From a checkpoint of a small sound classifier.
Model: 3.77M parameters, log mel input, arch crnn, norm batchnorm, activation celu, depths [1, 1, 1, 1], widths [192, 288, 432, 640], rnn gru.
Training: cautious_adamw at rate 0.0016, 10400 steps, batches of 128, held-out accuracy 100%.
Data: trained on synthesized solo parts of chorales (CocoChorales), 39062 training examples, 34.1 epochs.
Rows from block 3 of a small sound classifier, named by matrix and row number. Each number is 128 + 24 x the weight over its row's rms, rounded and kept within 0 to 255. All counts start at 0.
After each channel's rows are labels from the 100 clips, of 14976, where the channel reaches its highest value: "peak on" is the class under the peak. Only what is clearly more common there than usual is listed. The data: synthesized solo parts of chorales (CocoChorales). In brackets: how many of the 100, against the usual share in percent.
# conv: width-5 conv, stride 2 (model.blocks.3.conv.weight, 640x432x5, each kernel summed), inputs 108-215

conv.167 [124 143 100 129 128 113 142  85 149 146 101 101 105 118 129 106 103 165 145  98 115 101 119 144 133 152 123 134 173 118  81 144 160 184 128 106 175 144 166 102  82 119 127 110 132 148  98 142 171 111  99 123 163 131 100 132 116 121 177  82 155  90 110 152 111 132 122 112 117 134 144 125 137 146 126  88 135 138 153 146 133 143 136 113 146 124  98 153 149 155 107 110 143 156 158 163 116 123  97 142 112  96 119 117 147 117 111  98]
peak on: A#3 (66 vs 3)

conv.599 [150 143  99  86 136  94 126 120 141 112  94 108  91 133  83  63 113 116 120 137 116 130 107 103 127 110 159 118 154 114 126 148 112 176 129  99 166 111 162 139 115 170 124  87 146 114 135  99 148 104 118 117 118 135 127 148 133  92 132 122 130 101  78 160 131  80 104 103 133 102 157 130 135 141 122  38 100  76 168 162 139 167  84 124 126 112 118 140 125 135 111 129 108 156 144 144 163 123 124 122 140  93 115 135 153 131 112 121]
peak on: A#3 (76 vs 3)

conv.584 [115 130 151 120 136 146 132 138 129 135 100 133 145 100 149 166 108  87 108 136 134 144  99 127 114 118 129 121  97 164 145 160 121 106 140 121 167 174  96 118 148 124 114 131 116 145 127 120 110 119 111 138 115 106 141 120  85 117 129 108 116 116 125 127 104 156 207 133 115 141 110 173 126 128 127 173 166 130 172 103 122 125 130  87 114 139 126 125 126 145 114 113 106 106 152 139 107 182  90 151  94 174 189 136 157 145 189 133]
peak on: A#2 (26 vs 0.1)

conv.55 [157 138 155 107 118 134 141 118 143  94  70 153 132 123  81 105  99 111 103 167  81 158  97 105 147 122 149 105 155 117 138 131 100 113 127  89 124  61 143 139 152 137 132 128 115 141 138 114 105 113 135 104 123 122 137 148 156  85 113 104 130 107 112 141 107  92 133 104 122 106 125 147 133 141 141  82 110  82 147 124 170 149 107 128 121 110 128 115 111  83 100 134  96 109  82 122 141 133 121 103 114 132 130 151 132 136 159 161]
peak on: G#5 (44 vs 1.4)

conv.463 [124 112  97 137 164 154 159 106 113 153  94 116 145 132 132 157 124 143 172 113 147 140 125 168 135 173 104  96  78 140 118 120 132 132 134 126 187 178 135  99 120 135 104 141 118 124  95 116 137 134 109 132 169 138  95 128 142 151 153 107 146 113 118 117  83 125 129 133 151 175 117 113 146 142 123 163 149 160 131 146 141 121 146 100 121 119  87 136 127 181 139 161 162 165 200 154 127 121 107 106 101 110 115 107 111 112 127 122]
peak on: C#4 (33 vs 3.9)

conv.326 [107 112 104 136 156 129 100 135  68 129 169  99 136 120 124 165 171 142 135 130 140 134 166 135 108 132 128 146 135 108 117 132  92 140 125 158 103 113 100 119 142 119 117 139 126 125  83 122 138 173 106 149 116 105 121 136 116 129 134 170 109 145 178 134 110 179 160 137 166 151 117 108 164  96 131 167 153 188 133 106 100 130 163 104  78 160 133 112 139 114 153 146 152 144 116  96  96 126 121 102 164 148 151 106 114 148 130 111]
peak on: C#5 (35 vs 3.7); silence (31 vs 11.7)

conv.148 [132  87 153 153  90 163 129 187 106 108 174 121 136 144 177 177 168 109 165 113 201 133 164 147 100 127 103 141 134 157 135 170  97 145 116 159 110 136  95 165 143 139 143 151 136 122 142 141 146 159 158 165 133 159 156 116 101 141 141 159 112 157 154 102 147 130 156 134  86 164 152 100  89  98 133 209 149 135  89 146 105 106 144 132  99 157 170  97 134 123 142  90 163 142 116 122 126 130 124 115 162 122 101 129 108 159 121 123]
peak on: silence (93 vs 11.7)

conv.271 [118 139 104 108 161 135 141 118 133  90 141 151 121 131 135 163 105  99 106 124 116 127 122 129 109 138 178  95 133 156 122 109  92 139 116 135 142 194 149 110 123 108 148 117 105 123  93 174 102 142 168 124 143 118  90  93 136 143 135 133 186  88  95 117 128 141 134 189 162 141 141 139 109 114 138 166 131 151 128 122 140 161 117 100 125 110  92  98 157 182 127 150 115 110 161 150 105 120 126 139 131 139 120 111 147 106 120 106]
peak on: G#4 (85 vs 3.6)

conv.62 [116 135 134 131 125 140 132 143 105 154 111 121 127 102 128 154 103 132 121 120 131 141 112 121 101 155 122  98 122 172 126 122 105 130 158 127 143 198 136 100 130 121 103 133 139 134  89 155 120 115 128 133 145 115 100 136 126 190 150 103 167  98 105 154  89 162 152 145 114 152 136 134 136 126 127 166 122 123 154 144 128 146 137  75 119 129  99 129 103 217 120 133 117 143 206 159 116 127 108 114 119 145 158 137 129 116 141 128]
peak on: E4 (67 vs 2.9)

conv.633 [107 145 135 158 136 133 131 132 106 151 139 123 148 135 140 118 118 117 119 118 125 108 133  98 130 123 128 120 162 127  93 146 136 147 138 130  96 144 139 118 116  94 127 134 144 170 110 143 159 111 116 142 137 126 102 136 123 149 149 113 122 101 165 138 105 200 168 142 134 117 156 149 121 111 118 114 120 122 143 134 135 130 135 121 129 190 157 100 115 134 109 151 128 136 124  92 104 130 135 124 119 218 192 146 128 139 177 126]
peak on: A4 (46 vs 3.5)

conv.251 [137 119  91 101 122 100 125 117 123 129 105  93  97 122 139 120 114 104 116 133 125 110  87 113 148 112 123 160 110 131 139 114 140 139 144  90 152 166 144 110 129 140  83 120 148 137 122 119 120 124 100 127 135 129 116 118 124 142 100 135 146 121  66 136 114 106  70 118 124 147 139 132 109 171 120 117  74 111 121 160  93 121  83 152 150 123 105 167  58 207 109 129 107 130 213 149 150 102 105 132 134 104  97 122 120 116  95 123]
peak on: A#3 (27 vs 3)

conv.523 [146 115 138 111 124 114 158 146 144 141  94 116 109 110 158 128  99 138 125 138 108 108  84 145 178  92  94 162  82 151 165 133 164  82 180 128 118 133 143 115 134 130  87  90 153 121 160  93  83 133 110  78 118  91 149 128 117 153 119 129 135 144  62 158 136  88 122 119 137 156 124 135 146 186 151 136 147  94 108 157  88 110 102 165 180 109 116 173 107 153 148 132 113 100 154 108 129 153 102 152 100 115 117 100 125  89 115 133]
peak on: D#4 (26 vs 4); D4 (25 vs 4.6)

conv.346 [159 125 166 110 144 116 168 164 144 118 142 122 145 133 124 153 140 133 168 122 148 143 138 187 144 111  88 130  91 144 170 134 141  89 133 177 135 140 120 153 142 175 125 142 111  82 156 119 102 133 119 135 138 137 179 146 134 103 135 132 108 151 118 138 141 138 157 124 141 139 102 108 163 126 154 160 207 151 149 131  95 126 130 134 128 114 128 132 170 127 179 151 161 137 122 136 157 186  86 140 124 110 130 112 133 130 110 136]
peak on: silence (37 vs 11.7); A#2 (26 vs 0.1)

conv.367 [140 155 138 115  88  93 123 124 135 137 118 114 113 110 124 114 104 159 141 123 133  91 109 133 134 130 116 154 148 112 115 101 158 174 121 103 131 117 130 136 108 148 130 116 113 150 149  72 144 122  95 110 107 116 166 148  90 115 153 120 126 125 120 133 141  93  84 110  87  94 157 144 118 124 128  95 137  73 156 188 102 107 118 168 156  94 136 134 132 134 113  72 137 148 134 117 140 140  91 155 137  92  94 114 115 150  85 105]
peak on: A4 (44 vs 3.5); A#4 (32 vs 4.2)

conv.72 [ 96 153 114 104 126 107 114 134 152 127 136 115 103  99 137 122 114 129 110 121 105 117 122 134 122 113 135 127 150 113 146 127 138 154 132 132 125 158 153 110 128 135 147  62 116 126 134 105 143 118 140  75 105  82 147 169  92 121 173 130 150 127 108 142 166 130 143 137 118 124 162 155 154 135 118 136 161 106 174 168 106 118 103 124 132  89 127 138 165 135 142 115  99 135 130  88 120 147  79 193 143 107 129 111 170 160 110 123]
peak on: D#4 (40 vs 4); C5 (33 vs 3.7)

conv.533 [149 134  99  70 134  89 102 130 105 125 122  96 106 131  76  92 123 106 131 120 130 117 149 101 103 119 158 101 112 123 109 125  97 154 105 101 139 119 114 140  97 169 129 120 138 119 111 118 124 128  98 161 105 134 125 131 118 128  91 129 114 119 126 117  93 117  67 111 144 138 128 125 121 124 111  86  80 121 133 158 124 142 105 116 115  87 133 122  91 140 123 120 133 170 145 136 160 119 138  91 146 118 122 100 104 126 117  74]
peak on: F#3 (43 vs 1.4)

conv.622 [137 134 112 101 142 125 139 134 125 141 104  67 109 109 129  98  99 145 131 112  85  98 101 145 135 132  88 123 102 124 147 116 161  83 168 137 108 139 167 110  89 149 111  76 171 100 117 143  93 108 110  96 131 103 118 151 131 148 145 112 160 127  79 164 116 122 126  98 146 142 114 127 179 155 143 115 144 140 151 150  88 107 116 125 146  90  89 197 122 159 153 164 124 142 159 130 149 137  93 138 109  93 129  93 137 124 111 145]
peak on: D#4 (33 vs 4); D4 (30 vs 4.6)

conv.298 [165 151 143 114 134 149 131 127 105  93  93 173 159 154  81 128 121  92 124 130 131 136 115 123 105 157 166 101 128 127 115 108  84 166  71 110 150 124  91 143 125 139 140 148  96 138 114 124 107 129 130 147 125 144 117 117 127  85  65 117 126 105 120  60 105  88 139 139 160 131 100 142  93  82 161 112 112 120 150 116 166 143 117 136  99 120 139 112 128 126 102 128 119 119 140 136 148 130 139  98 119 127 127 141 104 100 134 128]
peak on: F#5 (29 vs 2.5)

conv.611 [138 130 164 106 154 134 163 144 142 100  94 151 166 115  84 151  75 111 132 141 153 158 101 147 128 144 121 103 117 146 131 152  82 122 144  97 191 109 113 139 168 122 133 198  92 140 129 103 112 124 136 160 126 129 131  71 141 136  93  91 116 102 137 148  77 133 173 144 140 121  95 109  78 125 122 157 151 119 103  93 161 166 137  76 107  96 139  98 139  98  90 115 133 105 106 159 114 148 114  99  73 131 137 128 147  88 168 107]
peak on: C3 (26 vs 0.2)

conv.391 [149 137 151 109 145 124 149 143 149 132 127 130 147 110 140 168 159 133 126 140 129 149 132 158 135 119 121 138  84 129 189 134 132  95 151 190 132 160 134 127 143 153 113 118 118  99 135 122  80 148 100 125 112 106 155 144 135 127 148 151 128 149 118 142 138 149 187 139 142 138 121 122 170 145 165 164 230 145 165 148 104 127 146 121 121 133  97 150 172 142 202 151 123 121 139 127 139 186 102 169 135 147 162 125 157 143 145 154]
peak on: A#2 (26 vs 0.1)

conv.295 [124 146 119 151 117 139 103 127  93 136 116 126 162 137 117 117 133 169 141 101 142  91 139 124 134 170 111 145 148 103  80 117 126 131  91 106 114  55  83 123 111  95 140 174 121 161  90 128 142 123 103 159 130 113 106 137  94 113 128 124 109 142 208  97  90 127 123 130 144 126 104 133 131  76 144 119 112 153 131  69 133 124 188 138 114 144 146 105 123  67 102 106 159 149  94 100  87 116 151  86 114 137 143 109  92 117 135 127]
peak on: A5 (63 vs 0.8)

conv.536 [119 120 130 152 112 142 158 129 130 164 118 114 140 131 142 150 122 153 186  88 158  92 129 157 119 195 105 122 125 165 107  72 179 159 106 120 144 160  99 131 101 137 131 144 133 135 133 124 146 128 140 139 183 162 123 128  98 139 128 111 143 138 136 108 116 123  87 133 108 151 120 128 128 109 117 161  97 170 125 131 104 113 150 123 153 104 137 142 116 152 114  95 191 167 153 161 126 109 105 134 111  96  94  86 103 119  92 104]
peak on: A#3 (31 vs 3)

conv.349 [151 126 138  93 126 123 134 170 130 138 123 105 125 113 154 146 129 140 123 107 116  81 132 143 149  87 105 148  94 124 155 125 125  91 163 139  94 141 162 148 107 163 111  80 151 106 158  97  93 132 129  88 106 105 150 160 118 158 155 144 142 151  91 152 137  99 120 134 125 138 156 132 166 158 154 148 164 107 143 194  67  94 121 149 143 111 138 168 134 151 163 135 113 138 144  68 154 155  93 136 136 106 105 110 128 146  75 143]
peak on: D#4 (38 vs 4); D4 (33 vs 4.6)

conv.127 [ 72  82 106 110 128 148 126 133 102  90 119  87 111  97 132 136 142  91 144 131 153 120 141 162  92 142 123 117 127 139 152 139 129 142 105 107 121 145  91 109 134 118  99 104 135 110 123 136 155 156 118 108 124 114 143 140  91 123 114 144 122 103 133  80  99 137 120 113 145 223 130  97 123 121  92 161 152 164 117 108 101  79 114  96 120 126 103 110 125 137 130 119 133 148 145 129  95 103 101 141 155 112 112 120 123 158 108 114]
peak on: D3 (54 vs 0.9)

conv.180 [147 131  96 135 108 105 130 101 132 145 115  74  82 134 116  88 139 112 144 132 118 126 141 115 127 146 134 108 156 125 114 143 153 186 129 101 153 124 116 130 108 164 113  89 179 127 129 149 171 116  81 135 150 162 117 143 152 119 116 119 108  98 114 133 106 141  97  83 116 136 138 129 114 144 117  77  90 134 156 150 131 114 114 117 153 142  99 147  93 146 114 124 131 177 148 179 171 124 140 123 151 133 128 147 117 139 142 117]
peak on: A#3 (54 vs 3)

conv.313 [123 136 127 126 145 148 140 130 103 169  89 118 135 106 115 162  94 146 135 113 128 135  96 136 120 159 110  94 120 154 122  90 117  94 159 121 121 183 149  94 118 112  92 143 124 144  82 126  88 123 117 127 144  96 102 120 123 188 142 108 161  87 102 157  79 147 143 141 131 140 115 122 146 123 134 165 123 142 128 134 143 162 132  95 130 128  80 151 100 201 117 144 138 116 197 143 111 125 106 108 102 152 149 111  98  97 132 136]
peak on: E4 (66 vs 2.9)

conv.444 [161 149 115 137 132 135 124  96  98 132  75 140 151 140  85 123 130 137 152 116 147 130 139 132 106 174 150 113 148 107 106 119  99 179  71 101 182 114  98 138 122 138 131 160  65 145  99 100 152 134 103 149 134 142 116 127 124  74 110 115 121 103 144  76  99  80 136 128 146 126  92 127 122 104 164 101 121 114 148 126 136 162 155 135 111 126 121 117 124 135 104 117 149 149 154 143 141 122 128  98 129 126 116 125  76 128 126 119]
peak on: F#5 (67 vs 2.5); A#5 (31 vs 0.5)

conv.556 [103 137 131 134 118 134 139 113 137 138 119 139 118 112 129 141  96 144 116 110 108 124 107 126 113 168 132 105 139 144 107 105 124 145 127 124 147 207 160 104 105  93 155 123 115 139  90 154 116  99 152 118 153 117  88  99 124 155 151  97 215 102  89 123 136 121  95 156  91 126 145 144 111 123 138 150  94 125 129 139 128 120 119 119 128 109  96 118 132 217 118 114 120 120 206 153 106 118 110 119 106 104 103 121 126  77 109 148]
peak on: C4 (62 vs 3.2)

conv.615 [120 152 138 169 109 145  99 119 113 176  87 152 137 116 132 130 122 167 113 104 109 105 104 108 102 178  98 126 162 141  90  66 141 134 127 106 104 160 150 128  93 104 139 119 122 173  80 136 118 104 125 121 124 108  98 119  98 158 144 115 165 123 127 130 109 108 100 153 106 130 140 132 122 105 165 120  88 141 120 130 142 130 148 146 136 158 141 130 107 159  94  85 122 110 136 131 104 116 125 107 125 119 113 138  63 109 106 175]
peak on: F#5 (45 vs 2.5)

conv.500 [146 126 129 126 141 127 120 173  93 142 111 108 123 134 128 157 124 125 139 132 173 143 119 109  99 134 131 100  93 173 138 133  92 110 153 109 144 141 131 141 141 153  96 144 153 120  88 135  98 157 137 152 129 128 106 128 122 186 142 132 129 127 107 163  63 117 130 153 150 158 149  85 134 123 117 172 118 126 129 167 108 151 132 109  87 133 138 133  86 171 118 140 142 139 164 161 153 116 132  81 123 128 120 108 121 104 116 103]
peak on: C4 (55 vs 3.2); G4 (33 vs 2.6)

conv.332 [127 100 121 176 141 123 133  65 138 150 126 135  97 158 186 112 116 114 131 100  88  92 117 120 168 112 104 124 158 104 116 113 165 126 127 119 128 173 165  99  97  92 113  96 126 143 128 158 151 115 108 118 174 161  95  90 169 120 124 107 131 111 107 128 129 139  44 143 114 129 143 149  94 176 115 119  72 133  82 117 116 120 116 151 164 147  79 161  99 171 116 163 120 103 172 143 119 103 121 137 103 130 100 155 118 106 106 125]
peak on: C#4 (26 vs 3.9)

conv.13 [ 83 121 119 130 133 151 135 119 110 161 127 118 137  93 134 156 118 157 136  99 114 116 123 152 103 182 141 139 145 139 103  76 146 105 130 130  98 162 135  89  99  86 128 135 126 136  94 178 105 124 165 119 141  92  87 111 106 178 139 127 184 112 126 138 108 153 128 174 147 125 128 137 136  88 122 167 103 165 120  99 143 130 154  92 151 136 105 118 121 164 125 115 146 123 142 128  85 106 133 132 126 148 142  98 122 106 129 121]
peak on: C4 (61 vs 3.2)

conv.499 [177 158 169 126 143 118 163 148 162 180 114 154 159 130 101 159 137 167 125 161 128 177 144 150 153 127  93 119 129 136 164 135 118 108 172 157 143 108 156 145 160 154 121 148 143 106 139 140 101 139 103 148 119 135 150 137 188 154 153 136 104 137 120 201 131 136 203 138 137 107 115  93 174 144 154 132 165 124 135 156 180 195 170 105 112 164 127 154 150 117 160 151 128 115 108 161 159 170 154 130 131 160 169 142 133 104 173 150]
peak on: C3 (28 vs 0.2)

conv.545 [113 122 117 136 132 134 145 123 107 162 113  96 139 123 102 134 130 162 170  97 155 117 137 153 109 189 123 121  85 156  98 101 134 124 118 110 159 130 106 118 121 136 112 167 128 108 106 126 112 122 140 151 161 138  97 116 114 158 130 114 134 132 141 119  68 141 114 127 137 147  98  85 156 104 110 148 102 171 131 113 133 139 153  75 124 111 124 125 104 134 111 107 180 173 142 163 123  94 133  89 113 123 143  90 103  99 138 104]
peak on: D#5 (60 vs 3.3); D5 (39 vs 3)

conv.612 [138 139 147 151 105 149  94 156  85 119 121 183 167 158 145 136 150 120 125 106 156 116 135  97 100 142 135 136 113 139  99 129  85 106  99 131 106 106 111 175 121 112 150 140  85 161 115 129 113 108 168 144 125 149 116 130 109 137 128 116 144 143 144  84 126  94 133 147 114 114 131 151 111 103 167 137 110 118 130 122 138 114 148 165 103 147 179 105 127 122 116 111 127 129 111 102 114 126 121  81 111 133 138 157 117 133 129 168]
peak on: silence (55 vs 11.7)

conv.393 [ 84 111 110  88 132 113  97 151 113 100 128  90  86  85 121 134 146  62 111 159 136 154 117 129  73 106 154 129 136 154 184 123 122 133 101 139  88 140  87 113 147 130  93  88 139 128 136 121 115 160 125 106  89  91 138 137  90 110  91 172 108 132 116  88 127 151 144 111 149 177 139 132 126 116  97 149 146 149 149 117 111  87  88 105 129 126 108 121 116 129 147 119 112 107 118 115 115 126 116 164 171 151 144 115 146 165 139 140]
peak on: A#4 (89 vs 4.2)

conv.312 [169 154 143 108 108 134 102 116 102 104  98 143 125 136  79  85 116 101  98 143  90 137 113  97 117 125 159  90 117 103 115 109  80 120 108 105 116  97 106 152 115 157 135 105  96 134 127 116  91 116 133 110 102 124 144 146 120  76 106 109 126  89 109 121 117 106 126 133 132  88 103 162 141  97 173  64 123  90 187 137 138 152 114 156 125 120 119 131 127 118 103 127  82 123 113 126 155 158 115 106 137 137 141 136 109 148 138 168]
peak on: G#5 (42 vs 1.4); A#5 (25 vs 0.5)

conv.268 [142 165 157 148 111 139 103 163  91 142 106 159 137 137 139 154 110 139 116 116 147 114 107  97  89 155 150 117 160 158 118  76  92 143 118 114 130 163 135 145 113 114 154 157  71 167 126 110 109 117 144 149 107 124 139 110  82 158 136 115 155 124 131 120 121  95  98 180 121 111 153 150 110  99 163 154 102  87 133 154 150 154 143 156 121 137 152  95 117 165 121  93 123  99 140 115 114 135 133 109 124 142 123 138  95 105 118 145]
peak on: G#5 (35 vs 1.4)

conv.49 [134 124 107 153 134 139  89 102 110 144 186 150 131 165 145 111 149 134 115  90 127  99 149  90 117 148 137 128  98 104  90 115 116 128 124 161 108 124 123 149  98 114 154 135 157 130 101 164  80 118 143 174 134 146  99  94 123 120 116 135 123 168 153 140 137 153  91 155 139  74  91 127 151 105 149 135  99 184  89  92 131 138 147 140 107 146 161 161 114 121 145 143 142  88 125 133 135 110 181  92 128 122 114 144 123 102 115 149]
peak on: silence (100 vs 11.7)

conv.562 [103 120 111 115 157 132 144 122 116 112 159 129 161 115 127 190 144 115 156 139 147 163 138 177 123 136 138 130 115 143 138 136 111 123 132 155 168 183 120 109 157 134 127 155  89 112  93 123 101 173 126 153 137 125 130 122 109 108 128 145 137 136 139 123 120 157 178 146 148 163 106 119 144 131 134 206 175 208 136 121 136 141 145  89 100 119 105 126 164 161 150 142 166 119 161 141  99 142  99 148 130 123 136 106 152 127 143 127]
peak on: A#2 (26 vs 0.1)

conv.632 [122 112 130 135 133 101 130  98 149 137 159 149 144 144 126 115 147 132 112 144 109 144 188 143 132  70 111  91 138 101 138 189  94 131 148 134 120 110 190 119 134 123 122 109 169 104 126 188 124 166 109 129 129 158 125 148 170 128 160 123 127 102 131 159 132 124 152 131 105 126 133  91 160 176 140 106 174 149 122 143 127 113 145 107 124 127  94 140 161 118 142 169  95 140 125 119 133 117 153 129 141 123 118 189 185 167 119 138]
peak on: C4 (27 vs 3.2)

conv.200 [ 97 127 114 129 130 127  96 120  69 137 156  99 159 109 129 137 147 134 147 106 157 116 161 145 105 126 125 130 118 109 106 149 111 133 120 133 101 118  92 107 110 117 117 149 142 134  98 130 131 138  90 150 118 115 140 139  69 127 135 137  96 126 185 117 116 179 173 119 144 152 114 131 152  77 121 150 163 158 148  90 103 119 148 105  80 147 126 109 142 104 131 115 158 151 108  93  87 139 120 113 142 159 177 112 124 162 154 104]
peak on: C#5 (36 vs 3.7)

conv.214 [123 131 118 116 138 121 119 107 128 140 136  99 110 124 139 156 123  93 153 129 142 153 109 146 104 159 148 128 120 158 130 141 146 157 116 131 154 172  93 122 138 148 118 117 135 126 103 152 124 149 105 142 156 153 111 119 116 108  90 127 127 106 102 107 105 167 158 115 138 151 105 138 123 123 126 167 140 170 162 109 116 132 117  90 129  96 110 140 133 154 124 124 149 138 147 189 135 136 105 152 137 128 155  84 148 125 156  99]
peak on: F#3 (42 vs 1.4)

conv.529 [100 144 110 165 118 107 108 105 137 176 144 104 112 125 168 120 122 172 157 107 125  95 122 133 152 168 118 177 173 116 107  76 228 173 121 118 110 157 112 110 101  90 153 129 136 169 136 128 181 120 113 129 139 122 122 121  90 114 140 130 120 145 143 127 141 140  86 147 129 103 143 131  96 132 105 130  96 161 100 131 134 120 150 173 174 126 147 155 128 132 131 108 166 127 123 117  93 109 138 176 118 121 106  81  98 107 117  98]
peak on: A#4 (86 vs 4.2)

conv.293 [ 92 141 137 145 102 154 127 145 134 154 106 116 109  97 151 130 112 165  91  93 145 101 108 111 108 154 119 125 159 152  98 104 123 144 147 116 120 160 169 120 105 106 137 123 131 160  96 157 133 105 165 118 106  93  85 139 101 186 175  90 200 114 123 154 125 111  77 145  82 138 162 137 148 140 123 155  91 122 136 150 107 114 139 123 130 137 144 123 112 168 120 105 109 137 159 122 105 100 114 110 100  96 103 146 129 117  74 153]
peak on: G4 (31 vs 2.6)

conv.179 [124 132 134 145 112 125 122 153 146 140 145 130 127 129 130 121 112 134  91  97 157 102 130  81 106 127 148  98 135 147  93 175  98 130 171 125 133 127 171 142 114 125 139 144 161 122 110 191 129 122 177 138 108 125  88 118 129 204 159  96 174 108 126 184 114 112 109 153 101 133 173 119 147 127 124 139  85  98 113 143 127 156 132 102  79 148 149 112 118 139 117 129 121 141 127 140 124  92 162  88 106 131 111 143 175  88 126 110]
peak on: G#4 (48 vs 3.6); C4 (32 vs 3.2)

conv.12 [100 121 103 128 164 124  84 134  83 132 142 123 125 125 158 170 179 131 121 146 119 136 140 125  89 124 147 164 137 127 130 109 104 141 124 159  92 144 109 131 135 123 112 118 113 146  99 115 126 177 104 140 106 105 132 132 118 125 157 203 112 145 146 129 126 157 146 159 169 135 135 114 148  91 135 166 167 165 135 132 149 132 165 138 122 187 140 104 125 131 161 135 130 105 122 102 106 117 156 132 182 185 143 104 103 164 126 147]
peak on: A4 (29 vs 3.5); A#4 (27 vs 4.2)

conv.29 [107 162 138 124 107 136 111 110 130 142  99 153 148 106  97  86  67 141  92 120  94 123  97  98 118 111 141  91 153 116 102 135 118 126 139  92 108 118 150 111 104 101 142 128 117 182 122 129 116  90 126 117 102  89 133 139  85 123 143  77 135  88 156 152 114 113 142 124 106  74 144 189 147 132 125  76 120  85 148 126 179 161 134 120 131 117 135 129 125 119  88 106  95 109 101 113  98 136 149 121 101 158 163 141 142 133 173 137]
peak on: G#5 (48 vs 1.4); A5 (32 vs 0.8)

conv.431 [ 93 152 130  93 111 133 101 120 127  98 100 154 148  88 107  86  72 128 112 130  99 126  94 104 115  92 151 102 140 123 110 135 118 121 115  89 107 113 136 110 105 113 139 135 118 170 122 130 106  86 129 125  98  91 128 157  83 110 144  74 123  94 155 113 120 136 155 104 118  94 140 208 146 127 113  78 124 103 165 128 178 131 107 110 135  94 136 110 136 106  96 133 108 138  95 106  96 142 141 131  86 161 171 146 156 126 186 131]
peak on: G#5 (43 vs 1.4); A5 (34 vs 0.8)

conv.328 [ 98 168 133 116 145 127  94 108 122 129 103 150 151 103  96 106  85 134  89 116  82 123 102 100  98 103 164 115 170 110  96 117 132 158 115 106 127 144 149 104  99 112 151 123 113 174 102 127 135  99 126 108  91  87 114 144  85 124 147  92 138  91 151 128 130 150 162 144 145  88 159 185 143  98 121  81 120  96 164 135 164 140 125 122 128 119 134 105 150 131  92 124  82 109 116  98 106 136 139 136 115 173 176 127 134 136 163 130]
peak on: A5 (25 vs 0.8)

conv.196 [119 132 141 120 102 124 140 143 133 167 124 108 119 102  79 118  87 127 111 131 150 141 103 116 107 126 124  89 127 166 139 165 117 110 180 102 122 108 130 135 143 138 112 145 159 124 136 131 102 114 123 145 107 123 145 131 118 169 125  93 111 101 125 197  76 163 158 128 106 128 112 119 159 126  96 123 126 122 134 122 133 168 131  49 116 121 145 133  90 124  96 103 138 133 100 162 137 136 121 120 101 157 174 103 165 107 162  97]
peak on: C#5 (30 vs 3.7)

conv.555 [175 152 157 130 126 142 142 122 119 149  73 145 141 135  96 139 105 134 124 124 102 133 103 123 114 172 148 111 135 124 119  81  97 143 110 117 147 147 136 163 124 161 141 128  72 152 125 100  93 109 147 123 127 132 139 121 137 109 101 100 160 110 111 120 109  74 120 139 130 120  96 148 143 111 190 106 117 108 160 132 132 156 148 151 118 122 138 131 124 150 112 132 123 133 149 124 161 144 104  94 122 105 107 128 108 128 101 170]
peak on: F#5 (44 vs 2.5)

conv.181 [ 92 115 131  99 121 117 113 145 126 100 140 118 103 104 133 155  90  87  84 123 142 128 118 103  98 100 168  99 127 149 122 175  91 126 143 122 135 172 139 112 136  95 132 127 118 107  97 175 110 139 172 109 108 105 115  98 106 171 134 121 182  89 105 139 123 132 134 173 114 147 175 144  95 122 102 171 123 103 120 129 119 124  95  75  86 112 113  86 135 167 120 107  96 106 151 129  89 119 124 122 124 135 116 123 168 119 132  84]
peak on: G#4 (81 vs 3.6)

conv.539 [141 157 103  92 164 132 137 102 106 143 148  90 127 139  84 107 111 113 140 115 113 123 135 124 147 107 136  71  78 114  99  90  93 116 143 133 130 133 139 124 109 165 127 133 116 117 126 117  88  92  94 145 139 141 116 131 161 124 126 100  91 100 125 160 123 179 151 121 161  89  80 142 165 129 121 105 131 139 174 146 133 159 124 112 111 114 107 155 135 149 136 184 135 164 155 139 158 139 117  89 126 171 191 100 124 130 159 115]
peak on: G4 (47 vs 2.6); A4 (45 vs 3.5)